python train.py --model="image classifier" --dataset="retinal OCT scans (Kermany 2017)" --train_examples=98430 --image_size=32 --crop_scale_min=1 --horizontal_flip=true --color_jitter=0.2 --targets=["finding"] --num_classes=4 --arch="convnext" --isotropic=true --norm="rmsnorm" --hidden_act="star_relu" --mlp_ratio=6 --dropout=0.1 --inner_norm=true --drop_path=0.05 --patch_size=[4, 4] --conv_stem=true --layers=8 --width=320 --kernel_size=3 --label_smoothing=0.1 --loss="binary_cross_entropy" --init="orthogonal" --residual_init="none" --optimizer="cautious_adamw" --learning_rate=0.0015 --beta1=0.9 --beta2=0.99 --eps=1e-08 --max_steps=40000 --batch_size=256 --epochs=104.0 --lr_schedule="poly" --final_lr_fraction=0.05 --warmup_steps=4000 --weight_decay=0.03
Rows from block 3 of a small image classifier, named by matrix and row number. Rows with one number belong to one neuron. Each number is 50 + 10 x the weight over its row's rms, rounded and kept within 0 to 99. All counts start at 0.
After each neuron's rows are labels from the 100 images, of 14848, where the neuron reaches its highest value: "strongest on" is what is common among them; "colour at peak" is the nearest of a few named colours to the mean colour under the peak. Only what is clearly more common there than usual is listed. The data: retinal OCT scans (Kermany 2017). In brackets: how many of the 100, against the usual share in percent.
# fc1: MLP up (model.blocks.3.mlp.fc1.weight, 1920x320), inputs 107-213
# fc2: MLP down (model.blocks.3.mlp.fc2.weight, 320x1920, transposed), outputs 107-213

fc1.414:71 62 65 60 38 57 60 54 43 42 56 49 62 77 23 62 48 53 57 35 40 48 57 30 60 59 68 68 73 54 55 55 46 47 51 70 43 46 58 52 33 54 41 45 42 58 43 70 61 32 29 47 47 47 45 48 38 45 55 61 57 50 55 41 34 46 56 58 56 39 48 40 39 67 54 46 43 51 44 47 40 43 52 51 37 46 76 48 32 41 51 50 51 66 51 55 48 61 43 36 56 40 51 59 36 41 49
fc2.414:49 41 59 44 20 47 60 45 60 55 46 44 55 54 58 42 59 56 33 65 57 42 46 58 48 55 44 62 37 29 46 45 37 45 47 51 48 45 28 49 69 32 46 35 45 63 70 70 32 48 41 53 55 41 46 38 37 49 44 51 47 57 50 45 44 52 66 32 45 53 37 49 42 54 55 53 35 53 49 74 58 46 31 61 46 42 68 50 52 44 36 29 47 42 53 68 32 50 46 67 66 42 49 58 41 48 71
strongest on: finding: normal (93 vs 51.6)
colour at peak: grey (83 vs 24.9)

fc1.469:73 36 70 45 55 62 51 45 36 29 60 43 58 68 27 56 45 52 69 36 35 50 62 45 62 62 57 67 52 45 51 48 57 49 54 59 44 45 59 57 40 45 49 44 39 41 56 63 53 34 45 47 26 43 46 50 38 39 49 57 56 55 50 35 47 52 43 34 44 45 45 41 40 49 76 45 43 45 56 60 42 46 47 62 31 43 65 54 47 40 45 46 42 71 55 53 60 65 41 60 58 35 40 48 50 40 60
fc2.469:40 45 55 42 49 40 79 53 55 50 35 50 55 42 64 47 54 56 48 57 34 61 41 60 52 58 52 40 64 46 54 51 35 50 45 40 49 51 52 74 55 39 37 37 47 58 38 60 52 38 45 61 60 55 44 50 42 52 69 47 43 58 46 61 46 49 58 40 47 21 52 46 47 49 49 50 28 61 53 62 48 56 34 44 55 43 64 47 45 66 48 17 55 46 55 60 36 70 41 56 57 38 62 27 51 59 48
strongest on: finding: normal (95 vs 51.6)
colour at peak: grey (73 vs 24.9)

fc1.378:62 48 37 68 57 51 59 52 41 62 44 50 43 40 47 36 70 56 42 48 50 48 50 37 45 47 44 60 67 76 41 36 55 56 71 46 56 48 50 67 62 46 66 43 29 43 40 55 58 59 53 50 53 29 72 62 58 55 59 46 45 54 52 65 43 59 47 54 47 68 41 52 62 59 54 71 69 52 54 58 60 48 44 46 58 53 54 38 39 35 56 48 70 36 32 35 61 50 44 44 34 32 44 54 62 52 47
fc2.378:44 67 33 58 49 45 50 51 42 62 47 45 51 54 48 42 46 44 49 33 43 57 48 53 51 52 57 58 29 51 42 37 46 53 54 43 56 57 57 45 31 47 54 54 46 63 56 63 37 47 59 45 45 59 64 45 38 48 45 30 71 45 50 40 38 52 26 71 60 58 38 39 37 43 60 52 51 39 40 50 50 48 45 66 51 35 16 53 48 38 65 40 38 72 47 60 43 47 45 46 29 51 62 58 59 48 45
strongest on: finding: drusen (86 vs 7.4)
colour at peak: grey (94 vs 24.9)

fc1.187:45 71 55 44 51 63 63 67 43 58 45 46 41 63 43 51 60 63 62 58 22 59 40 44 65 50 51 49 48 61 61 39 40 55 58 51 67 44 47 57 48 60 47 54 45 47 45 40 38 48 56 39 53 37 50 49 49 42 53 55 46 47 51 67 51 52 51 51 56 47 35 46 73 51 45 55 50 48 55 48 34 61 58 50 55 39 41 60 35 56 52 86 54 37 39 55 48 61 51 49 34 50 47 56 51 46 52
fc2.187:34 65 33 55 49 48 59 47 59 52 45 44 40 62 38 50 55 46 48 32 44 52 48 51 35 63 51 61 53 51 44 43 47 46 61 48 48 53 58 52 47 36 58 47 36 60 58 56 41 46 40 58 36 41 51 39 52 61 54 44 57 50 63 47 46 68 39 49 54 53 39 49 45 59 61 76 35 32 40 54 63 71 44 67 50 42 39 60 58 52 61 53 51 53 45 56 53 39 35 34 37 34 47 42 45 43 50
strongest on: finding: drusen (97 vs 7.4)
colour at peak: grey (93 vs 24.9)

fc1.417:47 63 42 33 37 65 57 48 65 43 52 48 65 49 77 36 66 44 52 38 41 58 26 49 51 56 52 41 48 39 34 53 50 47 38 55 69 45 53 53 43 27 46 66 49 40 59 44 56 41 52 35 53 41 61 48 39 57 43 53 60 38 35 51 40 54 51 52 51 46 54 51 82 46 59 66 50 39 57 60 50 56 48 55 48 41 37 64 43 61 53 53 50 69 51 57 39 55 47 53 63 49 40 50 51 57 44
fc2.417:58 51 54 51 47 57 56 46 51 62 67 64 56 46 43 50 49 56 39 61 52 50 47 29 72 34 45 60 66 61 40 66 56 45 48 52 43 45 38 59 52 39 37 54 41 48 58 38 44 52 33 45 52 56 62 53 52 56 48 66 50 39 56 59 49 61 49 57 38 40 50 61 55 43 62 49 55 49 55 36 28 48 60 51 41 78 49 51 54 26 52 37 36 39 52 38 54 60 55 49 62 56 47 48 41 51 49
strongest on: finding: normal (93 vs 51.6)
colour at peak: grey (96 vs 24.9)

fc1.737:55 41 43 66 69 51 34 48 46 50 39 64 41 32 31 68 50 45 58 55 50 60 56 50 71 38 47 52 34 49 63 38 53 42 44 48 56 44 53 81 42 44 58 53 49 49 41 56 43 60 35 55 49 39 35 50 60 59 49 53 37 53 55 35 33 47 45 50 58 47 49 65 43 50 51 58 52 39 45 54 49 49 75 49 56 49 59 63 48 57 47 43 42 52 52 40 42 58 51 57 35 50 52 43 58 43 31
fc2.737:49 72 43 45 58 68 50 51 62 43 55 71 43 33 64 53 46 58 49 50 27 50 49 54 31 61 53 62 29 61 37 41 66 40 49 42 44 60 53 47 41 52 49 53 49 55 38 49 33 43 47 63 54 59 36 44 48 55 71 45 56 50 50 36 40 58 52 28 51 49 55 46 61 57 47 64 39 56 35 39 60 53 49 52 20 33 43 41 50 54 41 50 61 47 64 58 44 62 39 52 51 50 45 53 62 60 59
strongest on: finding: choroidal neovascularization (81 vs 29.3)
colour at peak: grey (58 vs 24.9)

fc1.763:58 47 55 36 45 67 55 55 44 52 42 61 60 56 32 51 61 58 50 55 42 42 53 42 59 57 59 50 57 69 59 34 46 54 58 53 67 40 54 46 44 75 42 52 42 44 60 62 43 49 45 41 47 30 40 43 44 50 43 56 52 52 44 65 49 58 50 47 47 54 29 43 58 49 30 56 50 48 58 57 47 53 65 47 61 44 51 56 45 59 53 76 58 38 36 58 48 51 40 43 32 43 55 50 57 46 57
fc2.763:30 58 47 47 52 41 67 42 36 53 59 48 49 43 38 35 61 43 37 45 39 50 44 58 24 61 54 39 51 49 34 52 45 43 70 36 39 64 48 71 57 34 57 41 42 64 54 45 50 50 39 67 42 56 48 43 49 68 55 40 54 58 66 55 52 76 47 59 68 47 41 31 53 56 69 78 34 46 38 51 54 69 38 52 43 43 53 57 61 44 53 30 47 45 58 41 41 48 32 42 43 29 49 40 53 47 56
strongest on: finding: drusen (95 vs 7.4)
colour at peak: grey (97 vs 24.9)

fc1.636:53 48 56 51 40 66 46 38 51 40 54 60 53 67 54 54 46 57 37 44 50 53 31 41 44 45 37 43 32 42 53 38 45 48 54 64 38 54 51 49 68 33 43 37 23 42 33 53 34 55 46 54 69 57 50 50 64 47 60 58 43 49 42 71 47 58 54 65 35 53 53 58 44 51 51 59 65 58 49 20 38 30 32 50 47 45 53 55 51 47 46 29 54 54 36 55 40 62 54 39 56 43 42 53 31 50 43
fc2.636:59 33 44 53 58 47 61 62 60 48 45 52 45 48 49 45 49 51 62 57 45 41 46 24 62 42 71 49 35 28 44 46 52 37 58 31 53 62 46 49 40 38 53 65 39 55 50 51 76 58 49 48 45 47 60 59 46 47 64 48 44 54 57 59 44 64 53 50 54 62 53 57 45 46 36 41 56 46 48 44 41 39 52 49 62 41 43 51 44 68 55 54 45 41 44 64 59 58 54 53 65 53 48 58 42 53 43
strongest on: finding: choroidal neovascularization (82 vs 29.3)
colour at peak: grey (82 vs 24.9)

fc1.149:46 55 55 37 55 50 48 53 42 48 41 55 47 62 48 36 46 61 47 62 57 51 33 54 38 37 62 39 31 39 47 39 38 52 54 49 39 52 42 57 56 41 41 48 45 35 45 38 37 59 59 54 62 59 58 48 43 44 49 53 51 37 54 57 64 40 37 57 46 45 46 67 63 55 55 51 50 58 47 43 42 60 50 47 59 28 46 55 56 42 39 38 62 49 44 56 49 52 64 46 19 47 48 50 40 43 39
fc2.149:40 55 41 54 49 49 62 51 59 39 42 54 40 62 44 60 43 33 56 34 56 47 47 59 41 53 52 43 68 37 47 48 47 65 49 50 54 41 47 36 29 61 55 54 49 46 51 51 51 37 51 48 50 53 55 39 53 51 48 57 58 52 56 34 55 75 47 44 41 48 59 57 59 60 55 57 48 37 40 67 76 53 41 52 49 39 40 65 47 38 53 59 53 56 42 51 45 33 50 45 35 48 51 47 34 34 38
strongest on: finding: drusen (97 vs 7.4)
colour at peak: grey (57 vs 24.9)

fc1.648:48 44 43 57 45 43 62 45 45 56 31 61 53 36 51 44 49 49 48 54 34 50 60 64 57 36 31 30 54 61 51 71 28 57 52 37 59 54 46 58 49 50 45 41 44 56 38 55 46 48 41 41 43 45 57 69 42 46 53 53 51 41 51 63 44 57 52 49 43 60 49 50 46 49 61 61 37 67 59 65 50 57 32 71 52 47 51 44 63 56 37 64 53 48 51 48 40 61 49 61 44 63 62 42 50 39 64
fc2.648:61 74 41 54 38 72 75 45 51 46 55 71 41 43 46 65 42 69 56 47 28 34 53 42 55 52 41 47 45 61 53 28 68 42 46 47 57 48 49 30 50 41 35 57 47 44 54 40 53 33 49 57 47 53 42 54 52 53 55 73 59 48 42 47 68 37 63 57 41 45 48 55 49 55 37 46 41 39 76 49 35 50 36 53 50 44 51 46 60 44 55 61 63 49 57 48 52 47 49 33 59 55 57 51 52 49 56
strongest on: finding: diabetic macular edema (100 vs 11.7)
colour at peak: grey (53 vs 24.9)

fc1.409:62 54 46 37 46 56 60 65 59 58 44 58 65 63 45 46 75 42 61 45 50 59 38 39 47 42 39 63 34 37 37 70 48 28 52 65 52 32 44 54 57 34 57 54 34 42 49 38 54 55 42 48 55 44 50 44 56 40 62 28 51 52 42 61 32 49 49 64 62 55 51 58 50 49 44 60 58 29 43 48 49 43 49 51 53 55 67 51 48 52 66 40 50 58 44 42 48 67 44 55 48 45 39 54 63 35 44
fc2.409:56 47 41 52 43 38 62 42 56 59 70 53 49 60 56 43 42 36 43 50 54 54 59 51 54 54 45 52 52 66 49 51 65 45 41 62 59 58 65 54 45 40 62 41 45 45 56 57 51 39 45 68 48 84 44 67 65 54 62 45 55 40 57 55 54 66 69 43 48 37 57 43 33 50 39 46 49 41 30 43 51 51 45 59 42 54 27 50 56 41 63 42 53 59 51 53 47 40 61 59 47 52 37 41 60 61 33
strongest on: finding: diabetic macular edema (43 vs 11.7)
colour at peak: grey (91 vs 24.9)

fc1.177:38 60 40 46 62 60 47 52 55 60 44 42 42 46 50 65 54 37 56 61 48 51 43 44 66 54 58 55 57 60 61 37 28 56 50 56 49 51 47 46 58 51 50 52 40 32 78 49 45 50 46 56 45 36 29 47 71 46 37 67 45 37 51 40 59 47 65 47 56 49 52 61 55 42 54 35 45 53 54 53 53 38 67 49 56 45 59 62 59 65 49 37 38 42 48 56 48 63 64 42 18 45 64 56 49 42 32
fc2.177:40 62 47 60 48 40 53 32 51 50 48 41 49 50 62 31 40 38 40 31 54 56 45 43 58 48 58 59 37 46 35 46 43 50 69 53 39 56 50 60 58 47 53 59 55 61 69 40 62 61 55 49 34 48 64 46 61 48 33 51 51 51 72 51 45 57 45 39 50 57 44 38 35 53 42 70 50 33 34 50 50 68 49 57 61 46 52 67 48 57 43 61 39 58 51 47 50 62 44 40 42 41 58 49 34 46 47
strongest on: finding: drusen (100 vs 7.4)
colour at peak: grey (98 vs 24.9)

fc1.621:58 51 52 63 40 46 40 49 57 42 36 60 35 62 50 64 64 62 53 66 54 51 40 42 45 54 54 56 69 65 43 48 53 57 62 47 41 57 36 73 60 43 55 42 67 47 42 49 59 64 40 42 54 49 56 51 51 66 48 32 51 54 60 38 55 47 45 56 77 62 49 53 42 45 53 48 67 60 48 60 61 68 37 72 49 40 59 45 49 45 54 52 64 55 20 38 68 34 47 49 21 34 52 34 53 47 45
fc2.621:45 41 31 62 65 58 42 61 44 61 52 58 59 48 41 47 40 46 58 23 47 57 43 38 50 68 54 47 55 48 46 48 53 58 43 48 57 43 46 45 29 49 45 47 77 81 49 48 39 42 45 28 46 55 66 50 49 63 48 53 62 45 50 51 42 52 30 53 45 56 48 62 62 51 56 57 50 36 33 59 65 64 60 49 49 38 39 55 49 54 61 37 57 62 37 44 38 53 46 49 34 41 56 47 53 54 48
strongest on: finding: drusen (97 vs 7.4)
colour at peak: grey (52 vs 24.9)

fc1.241:61 39 43 54 69 65 51 32 34 60 47 52 71 36 26 47 50 41 56 56 46 39 50 47 58 45 58 66 46 44 59 51 59 48 52 50 45 47 68 52 43 42 53 60 45 59 48 57 65 50 67 32 28 46 63 41 37 48 38 69 49 44 51 52 58 59 48 41 51 54 45 31 32 45 43 59 49 44 64 71 36 60 58 53 44 38 48 56 52 40 51 60 51 70 51 50 57 42 45 59 52 65 48 41 51 38 58
fc2.241:49 65 56 47 64 52 61 48 46 60 39 60 55 42 36 47 52 62 59 66 31 47 38 71 50 56 60 31 53 53 54 47 55 64 58 43 58 47 40 44 51 39 54 34 29 49 48 55 43 46 44 51 51 67 37 50 34 50 50 56 49 53 62 55 43 49 62 51 54 31 51 44 71 55 56 51 45 56 35 45 62 52 39 45 44 55 76 46 49 56 39 29 58 30 54 25 62 65 45 60 65 44 43 55 56 70 74
strongest on: finding: normal (95 vs 51.6)
colour at peak: grey (65 vs 24.9)

fc1.653:56 39 53 41 52 68 49 60 48 52 59 70 33 56 61 46 46 44 46 59 57 50 33 60 53 55 42 54 44 37 51 58 42 68 69 44 52 29 41 57 45 48 51 37 62 54 60 55 30 46 41 70 50 46 39 42 57 39 38 41 41 47 54 54 49 45 58 48 37 72 51 35 37 40 55 45 47 44 45 47 70 52 57 47 52 39 53 48 78 55 50 53 41 47 55 52 62 38 55 44 35 51 56 61 36 53 60
fc2.653:59 45 55 42 52 34 50 44 69 62 56 46 43 53 26 31 60 62 56 64 55 50 46 51 64 40 45 52 53 51 40 56 61 48 53 59 61 67 46 37 49 54 46 50 49 41 60 65 42 64 58 50 56 50 59 40 27 51 72 14 46 56 44 63 59 57 59 53 57 65 58 51 48 44 55 39 57 58 41 54 61 44 54 64 72 64 50 46 49 53 37 64 47 52 51 44 66 34 68 65 61 57 69 74 46 55 59
strongest on: finding: choroidal neovascularization (77 vs 29.3)
colour at peak: grey (80 vs 24.9)

fc1.287:49 50 62 37 43 35 64 43 68 41 38 65 56 38 40 58 67 60 53 49 64 55 31 55 49 63 51 43 42 50 47 43 44 40 52 60 48 34 55 66 47 45 52 56 54 38 49 70 59 43 45 58 45 44 55 58 38 58 45 44 36 53 42 49 44 50 60 58 49 63 50 41 51 57 67 65 52 43 56 43 58 32 34 49 37 36 52 46 63 32 44 50 43 61 61 66 25 42 41 63 51 42 49 37 44 53 44
fc2.287:53 40 55 68 63 43 58 38 60 55 40 34 54 38 37 45 52 48 50 43 41 48 47 52 56 51 51 27 81 37 40 37 60 54 52 47 42 42 40 43 50 63 55 46 52 61 38 42 49 52 67 39 51 75 56 58 32 63 54 33 69 65 60 56 45 46 42 36 43 59 65 38 56 56 61 67 43 50 50 58 50 63 40 41 54 50 59 38 54 65 41 48 51 49 43 53 41 46 46 37 53 46 55 54 60 59 56
strongest on: finding: drusen (27 vs 7.4)
colour at peak: grey (82 vs 24.9)

fc1.493:69 64 53 44 44 47 61 28 49 49 43 49 49 41 54 60 61 40 43 35 43 56 34 52 27 53 44 37 47 51 42 58 45 57 72 55 41 51 31 54 44 57 49 50 49 51 41 43 57 65 51 41 62 40 57 50 57 31 60 37 36 37 50 70 57 50 56 54 43 57 50 36 43 57 36 59 61 59 43 52 48 56 63 38 75 43 47 50 56 44 40 36 58 47 36 61 65 64 62 58 43 51 49 48 31 55 59
fc2.493:59 75 48 51 44 39 41 34 47 53 71 58 53 54 37 56 48 41 56 64 45 65 61 39 49 54 44 49 23 58 50 48 58 35 44 53 62 62 50 51 56 58 51 50 68 52 38 34 66 46 62 62 42 65 48 45 52 54 57 46 57 58 34 49 51 43 56 38 42 59 58 54 39 74 58 50 54 54 64 52 67 37 22 42 52 48 36 42 40 55 64 76 53 57 61 48 60 48 56 57 58 52 40 52 65 66 35
strongest on: finding: choroidal neovascularization (78 vs 29.3)
colour at peak: grey (73 vs 24.9)

fc1.574:50 52 74 37 60 63 58 58 57 40 64 49 54 53 38 56 44 43 50 43 63 65 55 44 63 56 58 73 60 34 55 63 55 49 30 40 47 46 63 63 43 35 38 32 43 54 47 47 66 42 55 19 31 48 48 54 62 59 69 43 57 54 43 46 52 39 48 52 55 49 66 51 39 39 49 52 42 52 40 41 34 48 47 52 66 49 51 65 43 54 64 40 44 56 60 51 51 59 42 49 54 49 50 53 38 48 58
fc2.574:53 47 57 31 43 63 19 68 50 52 41 39 58 50 48 41 67 68 46 61 45 47 42 42 32 49 38 50 62 48 38 31 45 60 43 62 68 52 48 43 52 56 40 40 64 44 53 57 49 48 47 56 53 57 59 46 50 55 36 44 30 56 34 44 47 71 52 51 53 50 43 48 37 42 37 44 27 57 65 47 60 54 45 60 60 51 49 40 61 45 43 39 47 51 44 49 29 52 56 66 52 40 47 57 50 49 45
strongest on: finding: normal (99 vs 51.6)
colour at peak: grey (62 vs 24.9)

fc1.689:42 57 53 45 74 41 41 47 53 52 57 51 50 31 53 42 45 65 67 52 52 36 53 43 48 44 52 59 46 53 44 32 26 36 45 50 32 33 38 46 59 48 53 44 34 33 65 39 58 46 41 40 43 50 39 61 67 48 45 52 42 58 56 45 53 61 77 59 51 41 48 43 69 35 56 51 45 46 50 56 47 32 55 61 47 56 55 49 55 56 56 42 37 51 50 34 43 59 54 51 43 49 48 47 57 31 64
fc2.689:48 47 47 58 53 51 35 33 51 65 37 37 57 55 50 40 50 46 47 46 52 55 50 57 56 35 55 55 40 39 49 36 46 55 50 50 50 56 46 45 51 66 68 66 46 64 53 59 36 62 54 42 53 57 79 45 58 34 42 58 69 48 49 45 29 54 40 42 43 61 39 52 52 34 59 52 58 51 56 48 41 42 51 65 48 56 49 42 67 53 46 32 22 64 42 56 49 59 50 53 45 49 51 58 45 40 51
strongest on: finding: choroidal neovascularization (75 vs 29.3); finding: drusen (25 vs 7.4)
colour at peak: grey (77 vs 24.9)

fc1.47:42 46 42 55 64 54 40 55 54 50 43 50 52 42 50 70 52 56 54 61 54 62 44 40 54 40 60 59 50 54 46 36 30 56 54 48 43 46 55 49 65 54 49 64 44 33 70 52 43 46 51 57 45 28 35 51 69 48 41 57 41 44 48 40 58 51 59 39 48 49 45 53 70 51 50 35 51 58 55 60 66 40 48 50 53 48 57 47 57 55 52 34 41 45 47 48 55 46 64 49 10 44 66 55 60 42 35
fc2.47:45 66 51 55 42 40 41 41 46 43 54 49 43 58 51 22 49 42 42 34 56 43 48 47 55 43 50 46 46 48 25 56 34 60 67 41 39 58 54 65 58 41 53 61 58 60 55 50 61 52 59 56 22 52 64 59 58 49 42 49 48 56 71 47 57 38 48 50 54 39 41 37 52 50 52 66 49 33 36 58 63 70 39 50 54 45 60 65 44 56 34 50 39 56 47 33 36 63 40 41 49 33 48 45 38 44 51
strongest on: finding: drusen (100 vs 7.4)
colour at peak: grey (91 vs 24.9)

fc1.643:73 47 52 54 30 52 46 47 39 60 36 59 34 64 56 44 51 57 58 51 48 58 42 51 44 52 54 57 40 56 48 54 48 51 57 52 51 69 54 67 44 56 41 42 50 47 54 45 41 61 57 72 54 38 49 52 64 31 34 29 63 47 52 62 67 51 40 24 39 61 43 48 36 56 73 44 63 49 60 48 39 44 77 55 61 49 44 47 58 28 49 63 55 41 42 55 61 39 42 49 48 46 52 62 50 51 48
fc2.643:49 49 40 57 64 40 45 61 55 54 58 37 52 58 54 49 60 51 59 60 45 52 48 54 56 45 60 63 56 50 49 31 53 43 50 43 62 63 37 29 50 43 48 57 46 46 60 50 36 64 56 49 60 35 64 54 37 39 53 38 49 51 52 66 45 53 45 46 46 71 44 51 50 45 59 42 63 58 41 60 54 33 36 55 43 52 38 47 41 44 50 52 43 63 28 64 66 38 60 64 52 55 44 73 45 54 71
strongest on: finding: choroidal neovascularization (100 vs 29.3)
colour at peak: grey (89 vs 24.9)

fc1.23:50 35 63 48 61 64 57 60 55 49 31 49 49 57 34 47 55 44 46 59 66 45 50 37 46 35 62 51 57 60 53 52 30 53 49 51 37 34 50 65 55 47 61 60 56 37 59 52 45 45 50 47 57 49 41 56 66 52 50 58 39 30 50 45 49 32 63 62 40 60 54 57 51 59 65 36 54 64 45 51 27 45 54 49 49 22 56 61 56 57 59 51 51 51 45 45 58 45 65 40 15 51 55 51 38 45 54
fc2.23:53 73 52 49 46 66 49 46 61 43 52 75 41 57 55 58 48 58 56 53 59 42 54 61 46 51 37 38 65 53 45 31 53 68 41 61 60 43 39 39 59 42 58 62 56 39 58 42 60 37 52 54 46 53 51 42 77 49 51 59 39 59 46 23 63 65 59 41 38 57 50 57 50 57 49 54 55 55 48 58 64 54 37 43 49 38 52 52 48 36 47 54 55 50 55 51 61 36 55 49 58 64 44 63 38 44 53
strongest on: finding: drusen (99 vs 7.4)
colour at peak: grey (63 vs 24.9)

fc1.350:46 25 57 50 47 72 62 34 55 56 48 72 58 61 49 49 51 21 42 49 40 45 50 55 59 44 37 43 44 60 48 57 41 65 69 60 55 61 39 48 60 57 47 51 42 50 54 46 39 69 48 48 59 62 44 63 72 27 59 45 42 23 40 53 42 55 58 45 48 68 71 55 54 52 42 53 35 54 60 38 44 38 44 50 40 46 54 60 57 55 38 48 45 59 52 45 48 43 55 26 49 53 44 53 41 61 45
fc2.350:62 34 44 51 45 35 53 52 81 55 42 24 34 70 43 33 56 48 63 59 27 43 45 45 66 55 42 35 63 56 45 38 43 68 60 26 65 48 47 37 42 34 41 59 53 46 73 47 48 62 39 44 50 53 50 41 33 45 37 50 41 47 59 47 57 55 64 42 57 72 57 50 52 51 45 40 49 49 40 58 47 48 52 52 53 45 40 52 48 56 52 36 49 56 39 51 55 54 54 52 63 51 38 61 50 57 52
strongest on: finding: diabetic macular edema (35 vs 11.7); finding: drusen (33 vs 7.4)
colour at peak: grey (70 vs 24.9)