Weights of a small image classifier: batches of 256.
Rows from block 2 of a small image classifier, named by matrix and row number. Rows with one number belong to one neuron. Each number is 128 + 32 x the weight over its row's rms, rounded and kept within 0 to 255. All counts start at 0. Numbers have three digits each.
After each neuron's rows are labels from the 100 images, of 14848, where the neuron reaches its highest value: "patch colour" is the nearest of a few named colours to the mean colour under the peak; "strongest on" is what is common among them. Only what is clearly more common there than usual is listed. The data: retinal OCT scans (Kermany 2017).
# fc1: MLP up (model.blocks.2.mlp.fc1.weight, 1920x320), inputs 64-127
# fc2: MLP down (model.blocks.2.mlp.fc2.weight, 320x1920, transposed), outputs 64-127

fc1.217:091128123109101123135098091101136122124136118089108171160172142112208150096123139135218089058114139158145119169137116175101130132094032104071127117100138144103137059113083150126173108126138180
fc2.217:109130103114083142180149174158162114083131127119103121106192200133087133122068126073153112176082134158066180048130125113187145213104078066142100121101111138149111138169129127115128186090130172
patch colour: grey
strongest on: finding: diabetic macular edema

fc1.360:183127165112096154125124110143126112123131139193160092127127138109130085123138129107145115174111154110130144131088115144118140147172126109108091077181178137150133087129124129145147127168134127
fc2.360:150183115147169167140156171119110166119123165129110171085153153108170200097100104098151104137124107118115118091133131169106123126097122099182140125134120079077158107047161184154096058127066116
patch colour: grey
strongest on: finding: drusen

fc1.516:124080210127081104183163174112123126065140125116168187121160109081134110155110163094120089174129108176174142121091131132180077184089089143106137229196118128141137098121101076148130159130064169
fc2.516:101117105122182145107105178153106124169126069141141078165047154120123130146155125066107178089110136090109161134148128080086150142138092085171148174154105170131136147108215146179084173124134122
patch colour: grey
strongest on: finding: choroidal neovascularization

fc1.182:118162131091137081090158133104169094125094100164164110160061047165142125097133095145107100115145110176114177136135150201126136104164138077155113108072171127152175105100098091101146187169149114
fc2.182:086066099195128175128109096132126115151135012136128132100145162099112101131142107099138205164117085130062114135113141134141169175121200148125087119145133124151144160159110105133119157095164113
patch colour: grey
strongest on: finding: normal

fc1.143:159140173078078152115100091123136112148141127118168172117152084163162069108087103152149072102147162098142157140194071135090126087151086097117132130092144067116127122100101169133165178184111161
fc2.143:148109135146130152144106158174080120080160130090081115081218218153101095153120077136122115160114151147075164144145092107162149212133112149107150074149183128148086089181108093085144137132131104
patch colour: grey
strongest on: finding: choroidal neovascularization

fc1.760:108118129100068185127137113160145163158093097151169099167160129144198109110125112164116147070196144162119070133081117180112136139081126100088124106136110126133121138122086149133128144092132113
fc2.760:180150107130203107117141128177145175108127141134143126122111102145112230144125119097104138142070068106108050114107189095157093049132159101131104117143125129145085117150165106114086128119092192
patch colour: grey
strongest on: finding: choroidal neovascularization

fc1.513:117162135146175167171186107139185122110099124083097150122180095075157137066086128163081158134132174110099103101175088132088148149077109081099145155127149126079070111106111133172138105118089098
fc2.513:142096101181120194138074107049105123150108079158126197143068122099118093131112120147117124137120145120089115110091095095126142107108091095172125189139176120121122171135170125146074146118146119
patch colour: grey
strongest on: finding: diabetic macular edema

fc1.205:164123141160127153125136115126088144149189129166149175081151081153105180088129179100107094105086110136078091180173162106159123162069084179150075114144067147109092100123154123124121111133088169
fc2.205:129131109138168132125072118101085145165183122136171163117111104172086129184160119110063119125137076098095144151130150142152092100157137176066097152096129122135145128149128174169141161098173121
patch colour: grey
strongest on: finding: choroidal neovascularization

fc1.680:112136162106144155166126119133113214070172090139170119141096093182174137144120159124112082084120138231092185085154112180095079122154107087103113099125091147158124125135125093105128125102178187
fc2.680:119118160080141136205128113074130161116116131133105102144149153108155148082075127138160112104111089150149121078070093144156187115079174100104097118113104126108199142069173092094115070109067108
patch colour: grey
strongest on: finding: drusen

fc1.585:107111068145116154131105174166115196084135109095143147095156082116154122140053130166141153079149090106136063127108133130085122166090134149130119106159201121167149082133096155121089125179129201
fc2.585:128132152165057148121144148096158074132149146199147145121108166150115110103128124136096108099147196098086155120105103115105091107119069144121180197093154129128116171114141075179115124127131148
patch colour: grey
strongest on: finding: diabetic macular edema

fc1.620:113130095091134069139116164189150140082106110104067155159100156134112104140160208090131103124088139133094109160080086150177121077102102191080101131125118071138121125113087117167164085095136156
fc2.620:110053147070195075061111107100085176124191120081126107088167110119141086125149115189102149138146113138188105116141132159104125122178150168147090124136140069128092127214104162099174103134138182
patch colour: white
strongest on: finding: choroidal neovascularization

fc1.145:144134170160152156116118115153150105167160120090103122171153099088068091072098131155094078104109112172118190117123178167112094191115171119137152102139079086136169103118125108172181098081093120
fc2.145:091063087173101163151075106096092078149082107126152118095123141142125130146125125198108148056193133118069153153137139106097149118143120134145124173173132063114124113132142095143132108156114063
patch colour: grey
strongest on: finding: diabetic macular edema

fc1.629:181099155107098063146147141085128215139100119092130094078121139135120079140036128125094093133120130183119109127198119180149159117140116148099100096125144135122084105124109108098116163146171118
fc2.629:129119102075157123143167105126137139110138130096088145157164157164151188097068118146149128145119101147116132080081156082150162114094060091148136132119094128159078093122109035112130127185074201
patch colour: grey
strongest on: finding: drusen

fc1.370:113110122098110101163115134076111132084195068090086168111124111098125113137129188105165138156132144205208080067154149110086126124113119186140143164169146203163104136110097113156177127099132091
fc2.370:128086134055114117121120173113101157161141105207167230166046107117094128116165146154076170138126154115098152142162097134104076102157121124132121154095121146050145118132159145164116124144182120
patch colour: white
strongest on: finding: diabetic macular edema

fc1.659:150109187153094146162111171100112118076100147071170166150174096107128074150072149120116080135131117142178174129108146184102158187096145123104115198132126153135166115144098101127140199095126182
fc2.659:113158096098145124116100103102070165172108124129205127131043111124127169145210066057150140108167115108131144139083168141108032092158149128173127212085100147111115116114202150170123137133109118
patch colour: grey
strongest on: finding: choroidal neovascularization

fc1.483:083107153165111113116123098131117110074152128091142150109131148097098104170066125060090057204102131123135144176158110142182115209049117109146093199160138149130103099141130101141148159160166153
fc2.483:103126114119172077075064120119110140148090090143152135096086148160113122180192082102091143119121142087139190137164102136154105158166148163108136156110147107102140121153130188191147169143171117
patch colour: grey
strongest on: finding: choroidal neovascularization